python train.py --encoder_arch="convnext" --model="encoder-decoder audio transcriber" --dataset="short read English sentences (LibriTTS-R)" --train_examples=26041 --noise_aug=0.01 --time_shift_ms=50 --n_mels=40 --hop_length=160 --input="log_mel" --spec_augment=true --win_length=512 --tokenizer="word" --vocab_size=5132 --encoder_norm="layernorm" --encoder_activation="gelu" --encoder_mlp_ratio=4 --encoder_inner_norm=false --encoder_moe="top_k" --encoder_drop_path=0.15 --encoder_num_experts=4 --encoder_moe_every=2 --encoder_expert_mlp_ratio=0.5 --encoder_experts_per_token=2 --encoder_shared_expert=false --encoder_subsampling=4 --encoder_layers=14 --encoder_width=256 --encoder_kernel_size=7 --fusion="cross_attention" --decoder_width=192 --decoder_layers=8 --decoder_norm="layernorm" --decoder_norm_position="pre" --decoder_activation="swiglu" --decoder_mlp_ratio=2 --decoder_head_dim=32 --decoder_fused_qkv=false --decoder_bias="all" --decoder_qk_norm=false --decoder_parallel_block=false --decoder_inner_norm=false --decoder_positions="rope" --decoder_cross_attention_every=1 --decoder_tie_embeddings=true --residual_init="none" --optimizer="normuon" --muon_scale="match_rms_adamw" --lr=0.0074 --momentum=0.95 --nesterov=true --orthogonalizer="polar_express" --adamw_lr_other_params=0.0015 --steps=6700 --batch_size=64 --epochs=16.5 --lr_schedule="wsd" --decay_fraction=0.3 --final_lr_fraction=0.1 --warmup_steps=670 --weight_decay=0.03 --adamw_weight_decay_other_params=0.05
Rows from block 4 of the audio encoder, named by matrix and row number. Rows with one number belong to one neuron. Each number is 128 + 24 x the weight over its row's rms, rounded and kept within 0 to 255. All counts start at 0. Numbers have three digits each. After the name is the row's rms in percent of the matrix's.
# fc1: MLP up (encoder.blocks.4.mlp.fc1.weight, 1024x256), inputs 0-255
# fc2: MLP down (encoder.blocks.4.mlp.fc2.weight, 256x1024, transposed), outputs 0-255
fc1.40 100:178141099141113122132145113127111163114153123112127120144162124138109146078161149112103123164114114156129155098121135123153138085157085137124118071124113122116172142122150175118160135125125116158122170164131124131133105176113118179111121112108121110171162105072178102120137149114110086086124142116091168116098096146109146137141141128105127103158117151135125148094095128143135154134131130124130099150135123106119114106113128141192132118126170160165135116133146143099111155128146108090147124129105130113105093161142095140128140093079155093160120163166157103066118113155127087148117129097120143159139117128070090139118121195124099110152153160133126118149136107111131154174117152157106129094166151140107116100128114138134113113137117110114137153164118114148164113108096164
fc1.41 095:129169136039120130154144130110123159162172153148124147110126083139119081158110145155119151126127162142141128145102096168110141104116114129149089135147158130166130151107134139153146158134113149151139121096132120164102123161145145163126084128166132122163163107098096135075123148107182093140156096133084123083110158152136132155110148132149110152124136123149085109105154098104124098115095122126114145115169150150131139091122139146135098159129118126119144116114114138145126124133135122123148141136156127088128127121163093135130098103085132133088129143112101114146106051155151114125100094124127155121127155137072136147128122133138163142173117137162128106109138188131105186144141158088131133112127131136124135180156085160160104125160145100126090138112127149108113126148112100
fc1.42 093:126142097122102100077132169138110148135159139139142134107145142106113172129099123141128117107162137124123138108149140095167153136137145115111173100131136125126172173191141097137119110145165110140147140109105161154146148133145132151122149130145099122157127171133143139124098128108114144133110150145143140142086133126148150109156099101129089131106163087135113103103140106159130125103155138138081165099070111113119176142139145092139136076129100104135128095090089113143103155138119124125154121089092134146127179165102154096147070116111109123106106124134143130113105091143119087152150113150105126109154134083155094133114095124127149133088092104129154087163111137149086128155144109167145113140186124160118140111112140161165114168129101080147166134131130121139133082091122100
fc1.43 099:149151114132111118164119190168131145136175135135129121131110110176118141154161120136136138141183083154112124118153123150099149110125149140179153152118137120147156133118115124160101093126167135168157213098146143124099161090114132132106146137117136163137115133124123122108110081148119129096151141108122093145104135142120109117089126118139139083129099162132130125159112124071130136145119122140104087105129153112137117103128137100126127127085115088091124112113137160141162135129144102108125085114136115151137133094133103165078153128150093130139154103165140083169117114150140074136121129107097126161069129104136104153145114123066146105122093120158133120110136117175104140147144113138140121142076128158119123139143122145106123129130109197090135133099127122151133100146080086
fc1.44 098:129118118114125115136106178086108114143104149114126155127157106158126115128110094121120137148193105131144109153124096099130117109123116156134115160117128173141127117139166116138112123126147124176109115112133136128036115178145119106100130108133122115100139099131110109146103136118140153167102116108165158111129102158112125160144162135085103117100144172152165139132122156133100139132119142134137133112137098147136165101133126148146116129092167157125136137144124109134108098093103127103156133107127154136153141133114142114105101097093133146144095119139162118109151206120135093114090121153152132156151123164139128126108115100093069125146132125213120086098177123139090135139140109111156175108136090115135135129132165101126106099155125144143099165154098183098144177112119114
fc1.45 099:121126116168147100138112150157118152168166130092079091132150122138119056156140132123156144110127145116148136132078127158154126094122142141123148108140129142114169156115174150157152115113103119170132092135084118064099085140164143143124104142109116102113130133120100147169134122103140137095148126153133142085139118108141149127138137087142127140130137128112087106099146125134084099138152132158152112169145173168111127099184097141142101120092117131127163107098134113113135130187137143108153099125126133131132147138074095151150140124113149119142133179151119087114131120136083156089130162175131129151129113098153163131144109103141105138137145137073102132112140089107194137118132136113144179126171087135133126137100115123112104146153108101101157126126152116118125118121119085
fc1.46 102:109108143143169198108189120118120123115063121114123171168100098132111112091122166075148106165073099138138141153129140087123125147155115164099123158119131120094143129181131130144093122133098122119113150116110166087162178106112089092108158133135125102157109155111124117119134109187099116126116115101112090137149096097098179144152162122126118121134120096177104109111125135136135149125130126121124126081140140148181129139104167145132130146130152109142111146146149122102124099151171123111141099142076132133097144145118136129097122137133141060127107118131137111134122083133101094126114142110108153140103140146112138110135143123160155138102113121139103123108155116160117138148106156158162167114131108155134124093198143143152134073117143123142137158134138139142145143139118116
fc1.47 111:130121129166085124090155138110163118160102133096067115110146129126141094114149141098113125135100142113147099161144137110104112138137119107108096117097135114152122057144101093135155124147181156139112112151140102142153137120111157123153153115104052102095117143153164107152147140194144129148137131149139121102143131112160112101147173130187093146138116127148095164133136128133153154159126094222126141191102160132114124145082168133132138132146143148124133091116161103116146141141114123132145063107141118107135102115133114118101099117114151124152113103095135146120125131155144120142119099128150088127155141150098082126118154143136129106118159127124121114126190131152114151136116130130156094081149162147127125119151114118124129099143089128115118097116132088117166116145124116
fc1.48 101:167149101110086172125162099109149123143126146130139154080143141109145144074145121129111137146145151152130124171124152152143120119158156079125107124148141133123132099145124107164047103110153109158129134136140112157129127099135102137121116150091149139147099119147191111157118071123124118166096162102144137144108104130092141165135165136171155100184142145147155141149128089138109119124100094139163111126115114084132127132127144113108113147141124128164147080108090124135080111083090142145111142108112145128138126119131152126123096131148141117123148124139102107134148132104137079088090104164132162073166113106118142141112119152092111195113112140122115122130103126168131138091103115134143117140148134094109111151087093146112117153127120128158152103180130171139145142110100160
fc1.49 100:118129177132141146110153142148153130176111117166134123144106133094119112120077149104164118128140107124133097094155131143141080124118127108126113144126124126157131134109163049092096136133089131129190148115167099113140130110139091100116150151114142158145085119077141153145130152119086157124140149085122135159148124119133140175091139150083154166116150143113139154104129109108141161109121113156122122144119112139153140116139117120116131114136126101157125134164142120118179102092121164152178093135139139136121130128151088082133055096108113128142133136135153132138136091118133141103152136093105096179130172175123108125143171101085134119052150134109133122100120092113138148105111116143082160155125130153172115117128115113109133129132131127122109101146120180113158161141124143
fc1.50 096:138093155158115133145143106118084181126147161155108125113111172104135111113147130105153111098152118189120120134095100113115145097130089160126154116130146092116108123118143112181107123111149126096115126137149155140104146124196141143100113145158140114125137139160156135117150096108132084128139093137181083101117108124097110135096110133124133128147122146154113134079121150125106113127175174113149128133129157130160099120126110107097137148082119159100147127126129115141099112134119142117157110118055139102132141175173146135105145097188153144160128124084151145181080114121122165139122130134131125122127100151111147094161092164119151141168095178140154109100083151112115113109134108120131159127146129118100111121110111105156169161139170132106119114154099135104086128103134118
fc2.40 079:126162112042139146147144119110082118082137112084129123071115119102157162108116131084142133149123155112133110139143138146121141136118111143125126138071098125134182083162069128088109083106115094129131111108096167119164128132123141142125126130172127105089134146132140129167129129151096112113096136140107107140115161126154131132093148116155125187134126151149138159133134114138125142127163141155107136149125136169150115175100137120141109135145136120106119138149151161143136115106131129114108134153158152177144174124114138120115169158088137157119161101102148092122131095123109135157128079141104112087166130175139156103161105140141156166154164157136156120129135123109143135172094148138108154102138102147112089096170128128100125126125096146137156084153132101126174094125115124
fc2.41 093:134149123132162114158127119088153168133121155123149143137113093161165119104139130161130116098139127126210110136122121140105123144145102125140167127135112113108140136074149152128145145115118091103158132083145142161106150138121111132163149130090103126130119122096114092151111093129102147154089102118112142134126164111150125137117104173130094142138113075101109133139184178146122123112116148133146113176094123116146110114088140137059131151109147131162159135134129129109131166114118155104176109148140113110107115182095100113140121154113153144127124157166131103151105115130157158098103122085171114161111123160080120131146135136144147100133125109105101138160067118091113124133128133156103193066163165110160106116127136149154122131103148120157137130112152123108089122122158139
fc2.42 078:140157079147118097088122128134190087158105156119117131109139123122098111157143148153125117159126086141138149094094080095094110140143138141153123124112142154140081151098096130129113164138118137139162153125161138112124166144107102124137169162169077117149111106115160150152115138155124112111130172086130147106139146100127160101174102123150119157168128123142140119154147095109136089125123075160121128153100146162153158155160133132155120169104139171111090127122118114115094084140125141138149152102130157125180087125171099138147145150129133087117140118106111101126123167101115121146101166127082151144145129120129144129152141129100130104111099088146136104151156107165136122132128157123170145145133154147171152157142146088116118094152108143118118119175075121116117165104136107
fc2.43 087:133109160115104142157148105098117071116157136116168121123112103126106123084126108131149120144149136118130122112106078140126132122138150169107108122127115138082128133117138160082140095109117167114157138117126111111108101155153112128124125124170126110095132089114123112092145088161105096110109071109181124138129091134133130116108132176108114135106137137121183127109127141148112139152126119072139116167145119138128125139112107120144150126161097157093136123117166114117152118145102137147148177088101114127117152176132102123141148110141082121099139143133100152161101126115130140099108091049117158101090127134151141110140119118145141148141150134148121104095091149102148189123132101156139104162159095162108137116132077151103157168126101156115096159073078142166157135105139131
fc2.44 091:130130099146142093112128111137059084134147122101144097148134128088168193124104137113141073161127113126120140149143134105131137125165153132105149129165141122109129106106127141114127125096133113101123114138114154158151160164129138173200120148149113164125142149137068139134122092123090116125146081116164155110092164107091113133120152092086175188119123130099125136114110144121102112146162121109138170146119117134132170176121095091160151126131098126137115100120101152149145072105093114156169108136123145179133141110118114113111116089126096115113150184127149099119088136160169127141119129136135113148139138126153128146100173138085155142151134116145125127133129111135129157136167160126139132130108147133119126104121111096137124188132097132095118118160153121091125096158115135
fc2.45 099:139142136160204069122152143131143117144122147109130169150119135150165129118121178139158136094086138138169174156125114097132088131138124067115111154115131103112133139141080133167117135173114142125100141107112157157153117123128129147136114143117131159132139146130124139131153119093130122131086122106129093128092159126137160146122157164144118094154115165155154137110118154109134068130114142144143152123097080141142147171141131122126100102083141171118140138142158109100157136089144093118166124123144133090129097157115093084089158124163113140089075139133100155096144126111140204175104123120152167122134142102124145134138168097156147134113105111101114118136163124156114171092100153136128138109156150124134127137151129110114167140155149134143150097132103140116111126117164149
fc2.46 124:176130131118121084105144128138089087074108102118126157115136083094111144103095088123119130081140106134125133172108082150069138125123159105104100091113122149163161120135119126167144164113174131090159108127141167137145098128126094099160091127153156083126125141153146137120135116098122099152114141138115114106142171123158116156136158146137127124122143101134121126135110124119119172123136121118138136143093107111130151132145108119112152081095135128133115169141161112107137123144141140137135124198131161118102104127172115125101133121144108107149109091111179145138126154161137112107139140170119131167181089114137146098131130113158161088130129159143148099158145159101168173146103113131099162124145095138123150130164140171119082132113174113140138148101135130104143178157131089
fc2.47 124:115140158125133132157142117103094104124141162108150115149165100114105121152099108106120122116133131122090132114124101115131119129156111121178165126142171145145135143099146161125164113113156144085135133132113146087116126096093130135182140121134159127133088129096123157121107103160141174155156135102131137125114125146067129123144151135081151119144136128108132184159154127145138117184145145124170137105185125115116110106119130116129161133085119111140139117087101109122129138092162106118127120094131088115151149163141134150124166134116132120139180156127128166104143136181176102096092176113121116136088101138110126110123115167135059106156121123081182127137142126129134155147047094147119148134093140145124131092119110154109141146082123105085124151119130143130090118115153117
fc2.48 114:127131116145136188146122182109100146136146156061126139142140119157124159074135091133143090149100127142074158139129097149105126193124108132152114125166169151115109121126128082129132153173157087144118134097122108098142144132109138120161102143129097091129146112124127112113099129128151153105125128115137161133138099151089165096150099117150153123122127136132159139094110118151096117154139107076067126125107131118156166134158114132169122141138152098122159123137097129149096130184131130159116119133174161136149112116140122140150098090131098147105154124162124106093124121117149093122134126109142155135102123080141100167152127170144134117122101124149086171109150147102113074128079142091167121121111125126073140111129094112143120100121134118124109102110083158095116117139116121
fc2.49 099:147134106108135133138153125164145116115092103150137101133125148116157148131138135118140107124131108205130149126155157138148118125120124130143158102124098170155129119105124116153134131097106141106121095118160116108135124131097072079118115115117101165113097110090141105120133098131130152097113113118130096095130122179126125109148105147129127073121117103155107110139162126084156115123151137097077121123123105144073128104132166119129089135149133133134123144066122134075136124117104163144112166183114116154137119112093145127130213145133120103150133138120098076151109098122129139110087127098113136148109130114095117097141123095098145158152109136118153144086140140090169127121124128149159123122144156104152176147162119106158154134147164097096177101107089181153113116104133089
fc2.50 087:098118164150110110128132157089167102165120151137119135076122112152097099166124139156100138136128134099175150120129115156102068140150143098117121125137136093107134137132129118099149104156153144143053139157141102134130138122100137056135168143154142118157155108177084134134113094100122132129136113084067131113084125128139139148149142120141142104117123108157114149140124149109121125109110171116131122110124109084138142139137119151164148100155121152107110125127156104126104178143098149084080132131136110161137133127138166164141120122129084127142111097119137198136124140131168142138135135097102115147128141080129179078127115102176147131108155137132083153103103077112150142105128109155122133105115118132091124116110118120121127108110134119162067133109113105156157165147118127