From a checkpoint of a small encoder-decoder audio transcriber: decoder activation swiglu.
Rows from block 3 of the audio encoder of a small encoder-decoder audio transcriber, named by matrix and row number. Rows with one number within an expert belong to one neuron, the router's apart. Each number is 500 + 50 x the weight over its row's rms, rounded and kept within 0 to 999. All counts start at 0. Numbers have three digits each.
Before each expert's rows are labels from the 100 clips, of 14976, where the router gives the expert most weight on average: "loudest" is the band of the loudest frequency at the time of the peak. Only what is clearly more common there than usual is listed. The data: short read English sentences (LibriTTS-R). In brackets: how many of the 100, against the usual share in percent.
# router: router (encoder.blocks.3.mlp.router.weight, 4x256, trained with AdamW), inputs 64-127
# up: expert up (encoder.blocks.3.mlp.up, 4x128x256), inputs 64-127
# down: expert down (encoder.blocks.3.mlp.down, 4x256x128, transposed), outputs 64-127

# expert 0
loudest: 250 to 500 Hz (41 vs 12.2)
router.0:495526446480548503623513511414462551520531447555584549584545572542439482525457501520517474528509469469531470465555509491521454402466519515517467524467427521395465554542499555543592519562447415
up.16:663651504540540431514511445578464607509500600506419423505516444482504519451466542464435519487510516494517516541545576521484542475433553523487499550489495585394414474499479518461432456469522484
down.16:585581565496559521513543550457512522463414514471496409558564500425452441554600493553472447474555503582546498481524495485463507505549438472524561521497498620552544460509554541481448473435409488
up.17:403595513606474504418387480521506608439486455501502532486505450507498444465580526503593535405406483473399533533427477509579605511593419472535575445506496509561565532457531601593457510540536507
down.17:516505422526554547579558419523592503492505484551514526564488461588520623485458453413469627473489531572503548504533509433617589556572455472503603458476473495470490480480608476515400503569560443
up.18:600461481550535524525439519550520524508448511467430367582559569474563479522577447521508514368510448472451452524473474508548525301527524485557525606489528617470502480429467515530476560507545439
down.18:432539531573473491492487639388437431431488467504445507594604503428542567527490494518549492580508447347487580522503455531496482554459503524543530500396450509536511582507473619515460547487513519
up.19:611512460539472468450529417493538492490494392465462536541431423494480483479442465511567464510511562472513543491421615581575500532555516568435532495502530497528559491526521559451583565553490418
down.19:452441518506583489467360565509519491416545548473448501425551489595458502660457441379410509511548466423445528421419492511512551547450419513539440497462511636474534407412488509439433502602512432
up.20:536500492620571491536530522393598518500496433534517485570602400471537493601539555604429514535527453461503446453494427502496452549568467408501567503636493488451534506467476407481482496452416440
down.20:510552421411568527429463460525566551432436428541437464499537589581527614531544478537465569420499519542513598512462536535575579481496506445499451529531478556520417468515518561398602536526495488
up.21:511456623578470498473523513423469570527507469537558529536457523522514407473524501506411409458544513493503488513457518484482586538562544477522546504478584477521434536563470499558502426481451514
down.21:542602507496487511534508467515560466413553557476576450582437545512469516407473439388580442627531452496526438533488566482495485556483492454566488544528427515478571459535583460493475443508428427
up.22:475503495489566451471409505484471504397494448564557443552498512492398406500556478510440506439497484422494575511514582473510470435531450534493508500472461490487537568477497482521544585529471480
down.22:583546587523564476517595501656479460584459529409524406556439403422496474403497561548538485472495598492546399475486488495493547413542604526539571473546474487474426575531421448496476547446519501
up.23:466509441428446474588570511450494555512501436550536498487490475486468486448461535462467358423522426507540412555464418633544457508478516496540542508461481483588447416526486498512506490563513492
down.23:500402544491586528463533465492439440472555505506445542498470573474509546432451403435529545609485559515466451505559545522435576428500516541524469421479423506463497558489482475563472502514496592
up.24:507521418475589506484541547512477539414464523430556486462502426527484577444502509476367469468455539439551538507405543477503541447476489557482431400394627432415523506577546576524459491480528427
down.24:532502465465506519453487499556458663492434553443516518459516601553494512532536513461514564497484491429488534446552566514511480515496473495476487499389495527546443390433594427624573424465527555
up.25:496508412488494487601454413466549460469498412407579503548393470536526490427494491455518554423497529515500497533583456442524495433481531531457524525543529502498497549490596496481469505600478469
down.25:568497549467595455601460440444480424493532427562527457446536541515476431566482568534477472483514507564468558406446489439451511499522592536507518505461523583501500464516597506491520504485451474
up.26:566492415563469512502487455470411463566523562481538491446409516463552450426378466477560507474470495461550510512394631513506461502537489437557568466563536657470510461581495585435436478510499460
down.26:499546486471464469545471496444407529540530466536549520498564474449434408509490529491488375446541574516545448432572474528540484563427536535451438494470469474588488502539553484492491507357502490
up.27:549497511535502449520501451526411428541556570539542569494542464512485577582444493452473646511535555485502607472484561557477479565471487474499540456483559538419528518519506467434506511454482523
down.27:504511502494486476545481541561473479571545469495428607460572469447462478498572472515494422482475486441536555507535547484518563446561516456519474451538484507461538547569527489461603492500422553
up.28:555462480489447428607526517497439612464459527528580497555625410539579497537500492461424477417489518360528467533469476555443439519500534491440583498456484364429513503462553579523503466554535604
down.28:511489432451501481460470462643444750394535491458485497573454508504582463482546521442527426479511471460501642430566492463494610480489446480549561496456470414440470471401500474537443446477470459
up.29:563487441456463567515399493502473550482516472530444536506573493491525579461620500497460542476569499437531457541439385439503468516541577538479527522551507529469481545558443490458487615527445556
down.29:487526580557514477473488482496470434467569523517509512438453447526610546510458501575560492483444564505462613580490518506499474651491510512429458567491451501535414446403526512503426500494536445

# expert 3
loudest: 4000 to 8000 Hz (57 vs 4.4)
router.3:495481490595562497534530541511449406454555429535443494462520449489483536496477453457501495534546520431461579496465343591475501533555426538463447532495452532478446453473474514436512558568550537
up.16:504553550494479469483546595521501547517477488439527396490482456505571580526485535569477532517468504576498367534501422589451444480529525505456509499538473465555454481407537556408619454554494538
down.16:512502570510486527471489500396427507519523515470562549492579461415508477484470443420433482405498465417501477469468492448415502522564514468410473417509524541508582454582467566489445506515476606
up.17:524489478423513583524528511490525438466545563536505551467399568469490544468402495479490503439493490413450469467526515494515468381568495479501534393459379463440568435491513542446543490490511504
down.17:523436552595441422600483487455599544449448466471503580538510434398421458463484410495452470549553497513481457571575538531413470440404479491532607488516480478486501525454535440365511498524481533
up.18:466422501619453407593484474473530604461495528525432491377494421570569527562482451452505559451543512506573550519477470486520539511469526505503536516595441520547490542510455560519518567513574454
down.18:479500453519504437542512463383458488536531456517644436540516493501526536567516505501441488515556551469553489500546513506411627517496480462484472580522529531559581599548521474498405449445491518
up.19:410578445502512519448533551509396545557540486460448515512427574542502506391554500481426453488468536471447474478456503447539443498466522488592432379536443509550434541503492566565493473507430514
down.19:423535446489518568483562480424427597533575500580554512499600592549470547521388546462484510548434527500495491452500482493467498466545598549499489546578562572421508495467542549507498517532585478
up.20:535419375398462479546535467561514430433591554443406512490519506483511525661577509488502448424507442423440525478583550557551504514578535490572480504482444452459503510501458481448450570552577410
down.20:396466391543545527467492494374535515393590514435554537419423466507535527553527576546522441499512466484457446560561426518493515536528529485561495477535514524403552446558396541478517481525531472
up.21:582571519394475507485486572519507506468480533514543420497503491478540482542553453528432503472585513586560561473437560495489490465567448514528574498457515516511538531494428518569534503492461448
down.21:478516508477533440531460452505487519551536483460464566512552479548465433480461460520493463524442523448571529532401522415472439442426393390432441534438529459446485467492441582466545567496577488
up.22:492464432483510504551480447583421549427569550458457465536506551532546451608415462527470502428445570472537508483516519446476512471501490459531434451542536480454431480547546498519455486426530533
down.22:499560605561529390514476526451455489537509551448500569498502571606415590545484507526522547468503437500541463500523438469482513428500570587542440578499485582467577593520472383469429528455493510
up.23:498449533547578498459490527528513480529408397484512514417448491502488548456486508528482467517486482495531517498440431502504401591384471452529555474486515445509493572447526486480584406585532532
down.23:521432486490440524428581513466611509560497515518448505482509498578514438479479516510557432501514468582500491522446444433504571409520521554504592474534471458514475561455429487490497486472422526
up.24:508468477456523503446505510435547563569433468457533575541525460520573559446566518454503531506533563602463513494573527509463494474544508498432486517574561524539494448437524344442491586587464567
down.24:562527576505495542521507518546547445444507509451476473507492513499484668589501443497556499571535428421463580515482540512491453539652490482484480512520487478526517600486474562549497547515525444
up.25:540406529479556547516496465456563414528508512532454414583521470502512545496566530449539529455459539494448660505525401518508508549551481551583485603537480512525521541468492497468436580543496537
down.25:531459490509416450443480509548456435500426574509493517532546482591408474480530476495522415564470621451559458491564555528564455507485456480432464456404499524589527502467551521455505417452489514
up.26:477585473478460514460495546595493542478424443450530448535509539480572482535486518480495504523532484587480447496472512508515496460475480561549503534452601496465581501424496530572464487563497439
down.26:518481522528513541458473487450420431440587443456533490523373565607509478476468426468499541564452443495498630411523503536548469351472476466493509519407521445531518510526508475523511522537397476
up.27:468409484540567551502545552499499546496442462433457480480378472507493489613517458531508442502513529422437539510405489450515474547500478514554542492477505463595399470530475585521559405496437554
down.27:494453572403453551549515486476504540457417608513477512539479457568509528520577478460493586543447454515536390440522495413431482524615509390406427416478534508465534500463519493505471478450531435
up.28:451488415494529584382424574448564453480502526536494454511527488521467470498527526475540438530501540482492499537516610503446497545490548505472570431491464340469504526448475587481485529482411583
down.28:469497524477512436553444499527451497367597593514499547529516499471456443429517423417433462495537512558517521528467426445498518376566512558489524436483454448472555507545438568483500517460591548
up.29:457562488471508483482612420482493464487486569466497491409500564548456533365525470481457511465486512516469516459470575514495541493482475459526503403455576446480562484534446566457499470617452420
down.29:450569456530549494575471486487478457517513510468524496429469582352436565431576511554541477525566492490458477447448450478441580452519552569528475603472511492493509494576564492513549449481476528

# expert 2
loudest: 250 to 500 Hz (40 vs 12.2); 500 to 1000 Hz (26 vs 5.7)
router.2:557485574411471541443527473552477482539458552418498464530442519504511522524491547533506441544481550644515515516520599399445495493511508517490510468473559457477493556446515474519520383384499517
up.16:492491566475535472486452484457556530475529583571522497498546551530525504488447474502458556480472466439420512522546510593475510583497514571506448340580473392452497506536498596505486514423537508
down.16:498519452507505488527515493528467495487468497551475593489543516596575455608516498510471512482456405457542410585439606530518526546522394462504523507504449518526439508463447540524465596558498499
up.17:520530566507472480545421384456533478508543453407543540541534432514532496526527529448521567475397521575492434545409409423477501497535500497444596553448490628425568506435557467506552489400598584
down.17:506587590475627547439453455499459483540547489588426500480399403513557524512524512548503471481449462560533497516485557461533565458435478444517487546552523491475517476428532538511481422514545504
up.18:517477464503472468459532553444567522477595492460499556540426445451471463476379503503472512486536588426522467476575552516457615481593474508504537536513490582480346479493472522469560544496534457
down.18:555541481521515530478452522488499433479585421419488591515501462543537560531508492546526472461523533444414518516499526560510564635427475522541540543553497552460536544498440599483474453517526507
up.19:440476546487541402508550469511574533549483518311514498599498538556494462516506528427516360555446515563558462485480621434458522520591474507483563451573509395500550587497558419474502467510507520
down.19:580524542486407489523482479437552569512499504472473500518564426526579493519352516464524522452547548465483561567502527546493493517541507498489469451505423617427492431365498433456488531443590479
up.20:493487479530523470520493611494552479445465593555434548490470493488407589464444488464414532434491541500498555546570552515482526465554515512506517462466527457540549574483494440572439487552537526
down.20:582559525445653424582480507496447441477512527524424457468518466434361489510522480490532507564605570535429473409446530500548566532488555469575544436523499530516542531496477534530541503432486496
up.21:429526511364501505522483661437481469503427544462541433458549536540509500515575501527487489475534616589450532489536501522544461448483416530513499506482576528493657483409516447507500570495406492
down.21:508479499543532475479540555398577561499448544523491566522473525480477548435508465463515481534503404532511472504531552614490500507508586590453613430584427483468497456372551478393604502599484553
up.22:475380552478506394557582450503556541504557446471450497410469557511470507478461466477537509428500439493490563556514550449541564558537572479479484533484558454422559505507548539426520504511435562
down.22:442502510500448399390584534485480431493470470466512489508467531449553518464428598500472560545445437557426527575445467525602584455519500450606589488493560479524541544471515465521442534476500508
up.23:540493470462492458535473549453485437543561393554609567515443467507571505538493504503513567476498495450467535533508622504579515619581445491591494525483523436523589518477454458462484604337568528
down.23:505535528468516487480517529496481544512522515568477519544492519578489504499637562540502483552653554562535482489490519483521477434480526498518495475439438487522470547519473469478496545519534502
up.24:403523459395489451428479463505515379605460438448552520497603404512449478508470463550450557517517489449513473525471556457513501487568560441557523501463407534449568549451537558590395449551481574
down.24:449397515598491498581518485437501434428479577420461582453487498498571526552474440475510558575484450421484505533493436517475480516525441475409461509528548494432522556516523530500478548449455487
up.25:540468424465496497521530572548611499469540455541420524607526461513485536569554517491449501444442536569452531566478449458473544525597502474502453466489462413584536512537525510517563443553458413
down.25:454468523545620518579461494434477574428541548463567547472573468403502418523448493467494478528535570431576508415475519392474483560390511490435481565518496447469419568513504478493508583369419511
up.26:457484510531510538443466572512617428502515391494466494554534482482409451556488541538489449482545496612400425471530477476462487487498439551584530578418584385617388480496502510494443464462517462
down.26:472550484444517532478459437474539378404472505539637473597489513469485453543464502609589511480510512509597448369508440584494546493564434580534512510494597486518547487463554470433535543465422537
up.27:469491476567552482569514487519506537543535557506523524408454457489454548505584520481456495542517507493464567491600483433502510492501531549477469543494505544575558498556528437511548478397593419
down.27:469487492450502501502502487506547482445606535420470592491539494510520441460465556464546581506488457517465583479443461485526521555508518475481474461541459418456426447564471512526478484534402555
up.28:536524487561523590483486481545550560451488498505613501423570413504546498543520526565494537483450432489625428513474494453498520483435552436487538526499512500547484464512501545514480395422551414
down.28:503499455521491546445486471514526427571543426513480423534563489535486478494460489621456448485472488486545636528525481501455491539523480419528542504540507514585441531497517562577473437509525481
up.29:495471486578526500397622519492403443467469487475486510549456423478505541455465532514513563492412476467454472499564455522434502450470477477423408442467499570527602504457554668415493539448505504
down.29:582532439458544502572625483433521494600456550518478532519500542297519533485576517456524531502406481452496433544414454478533482461541501473536504531500548564532534503500488548544507517540382515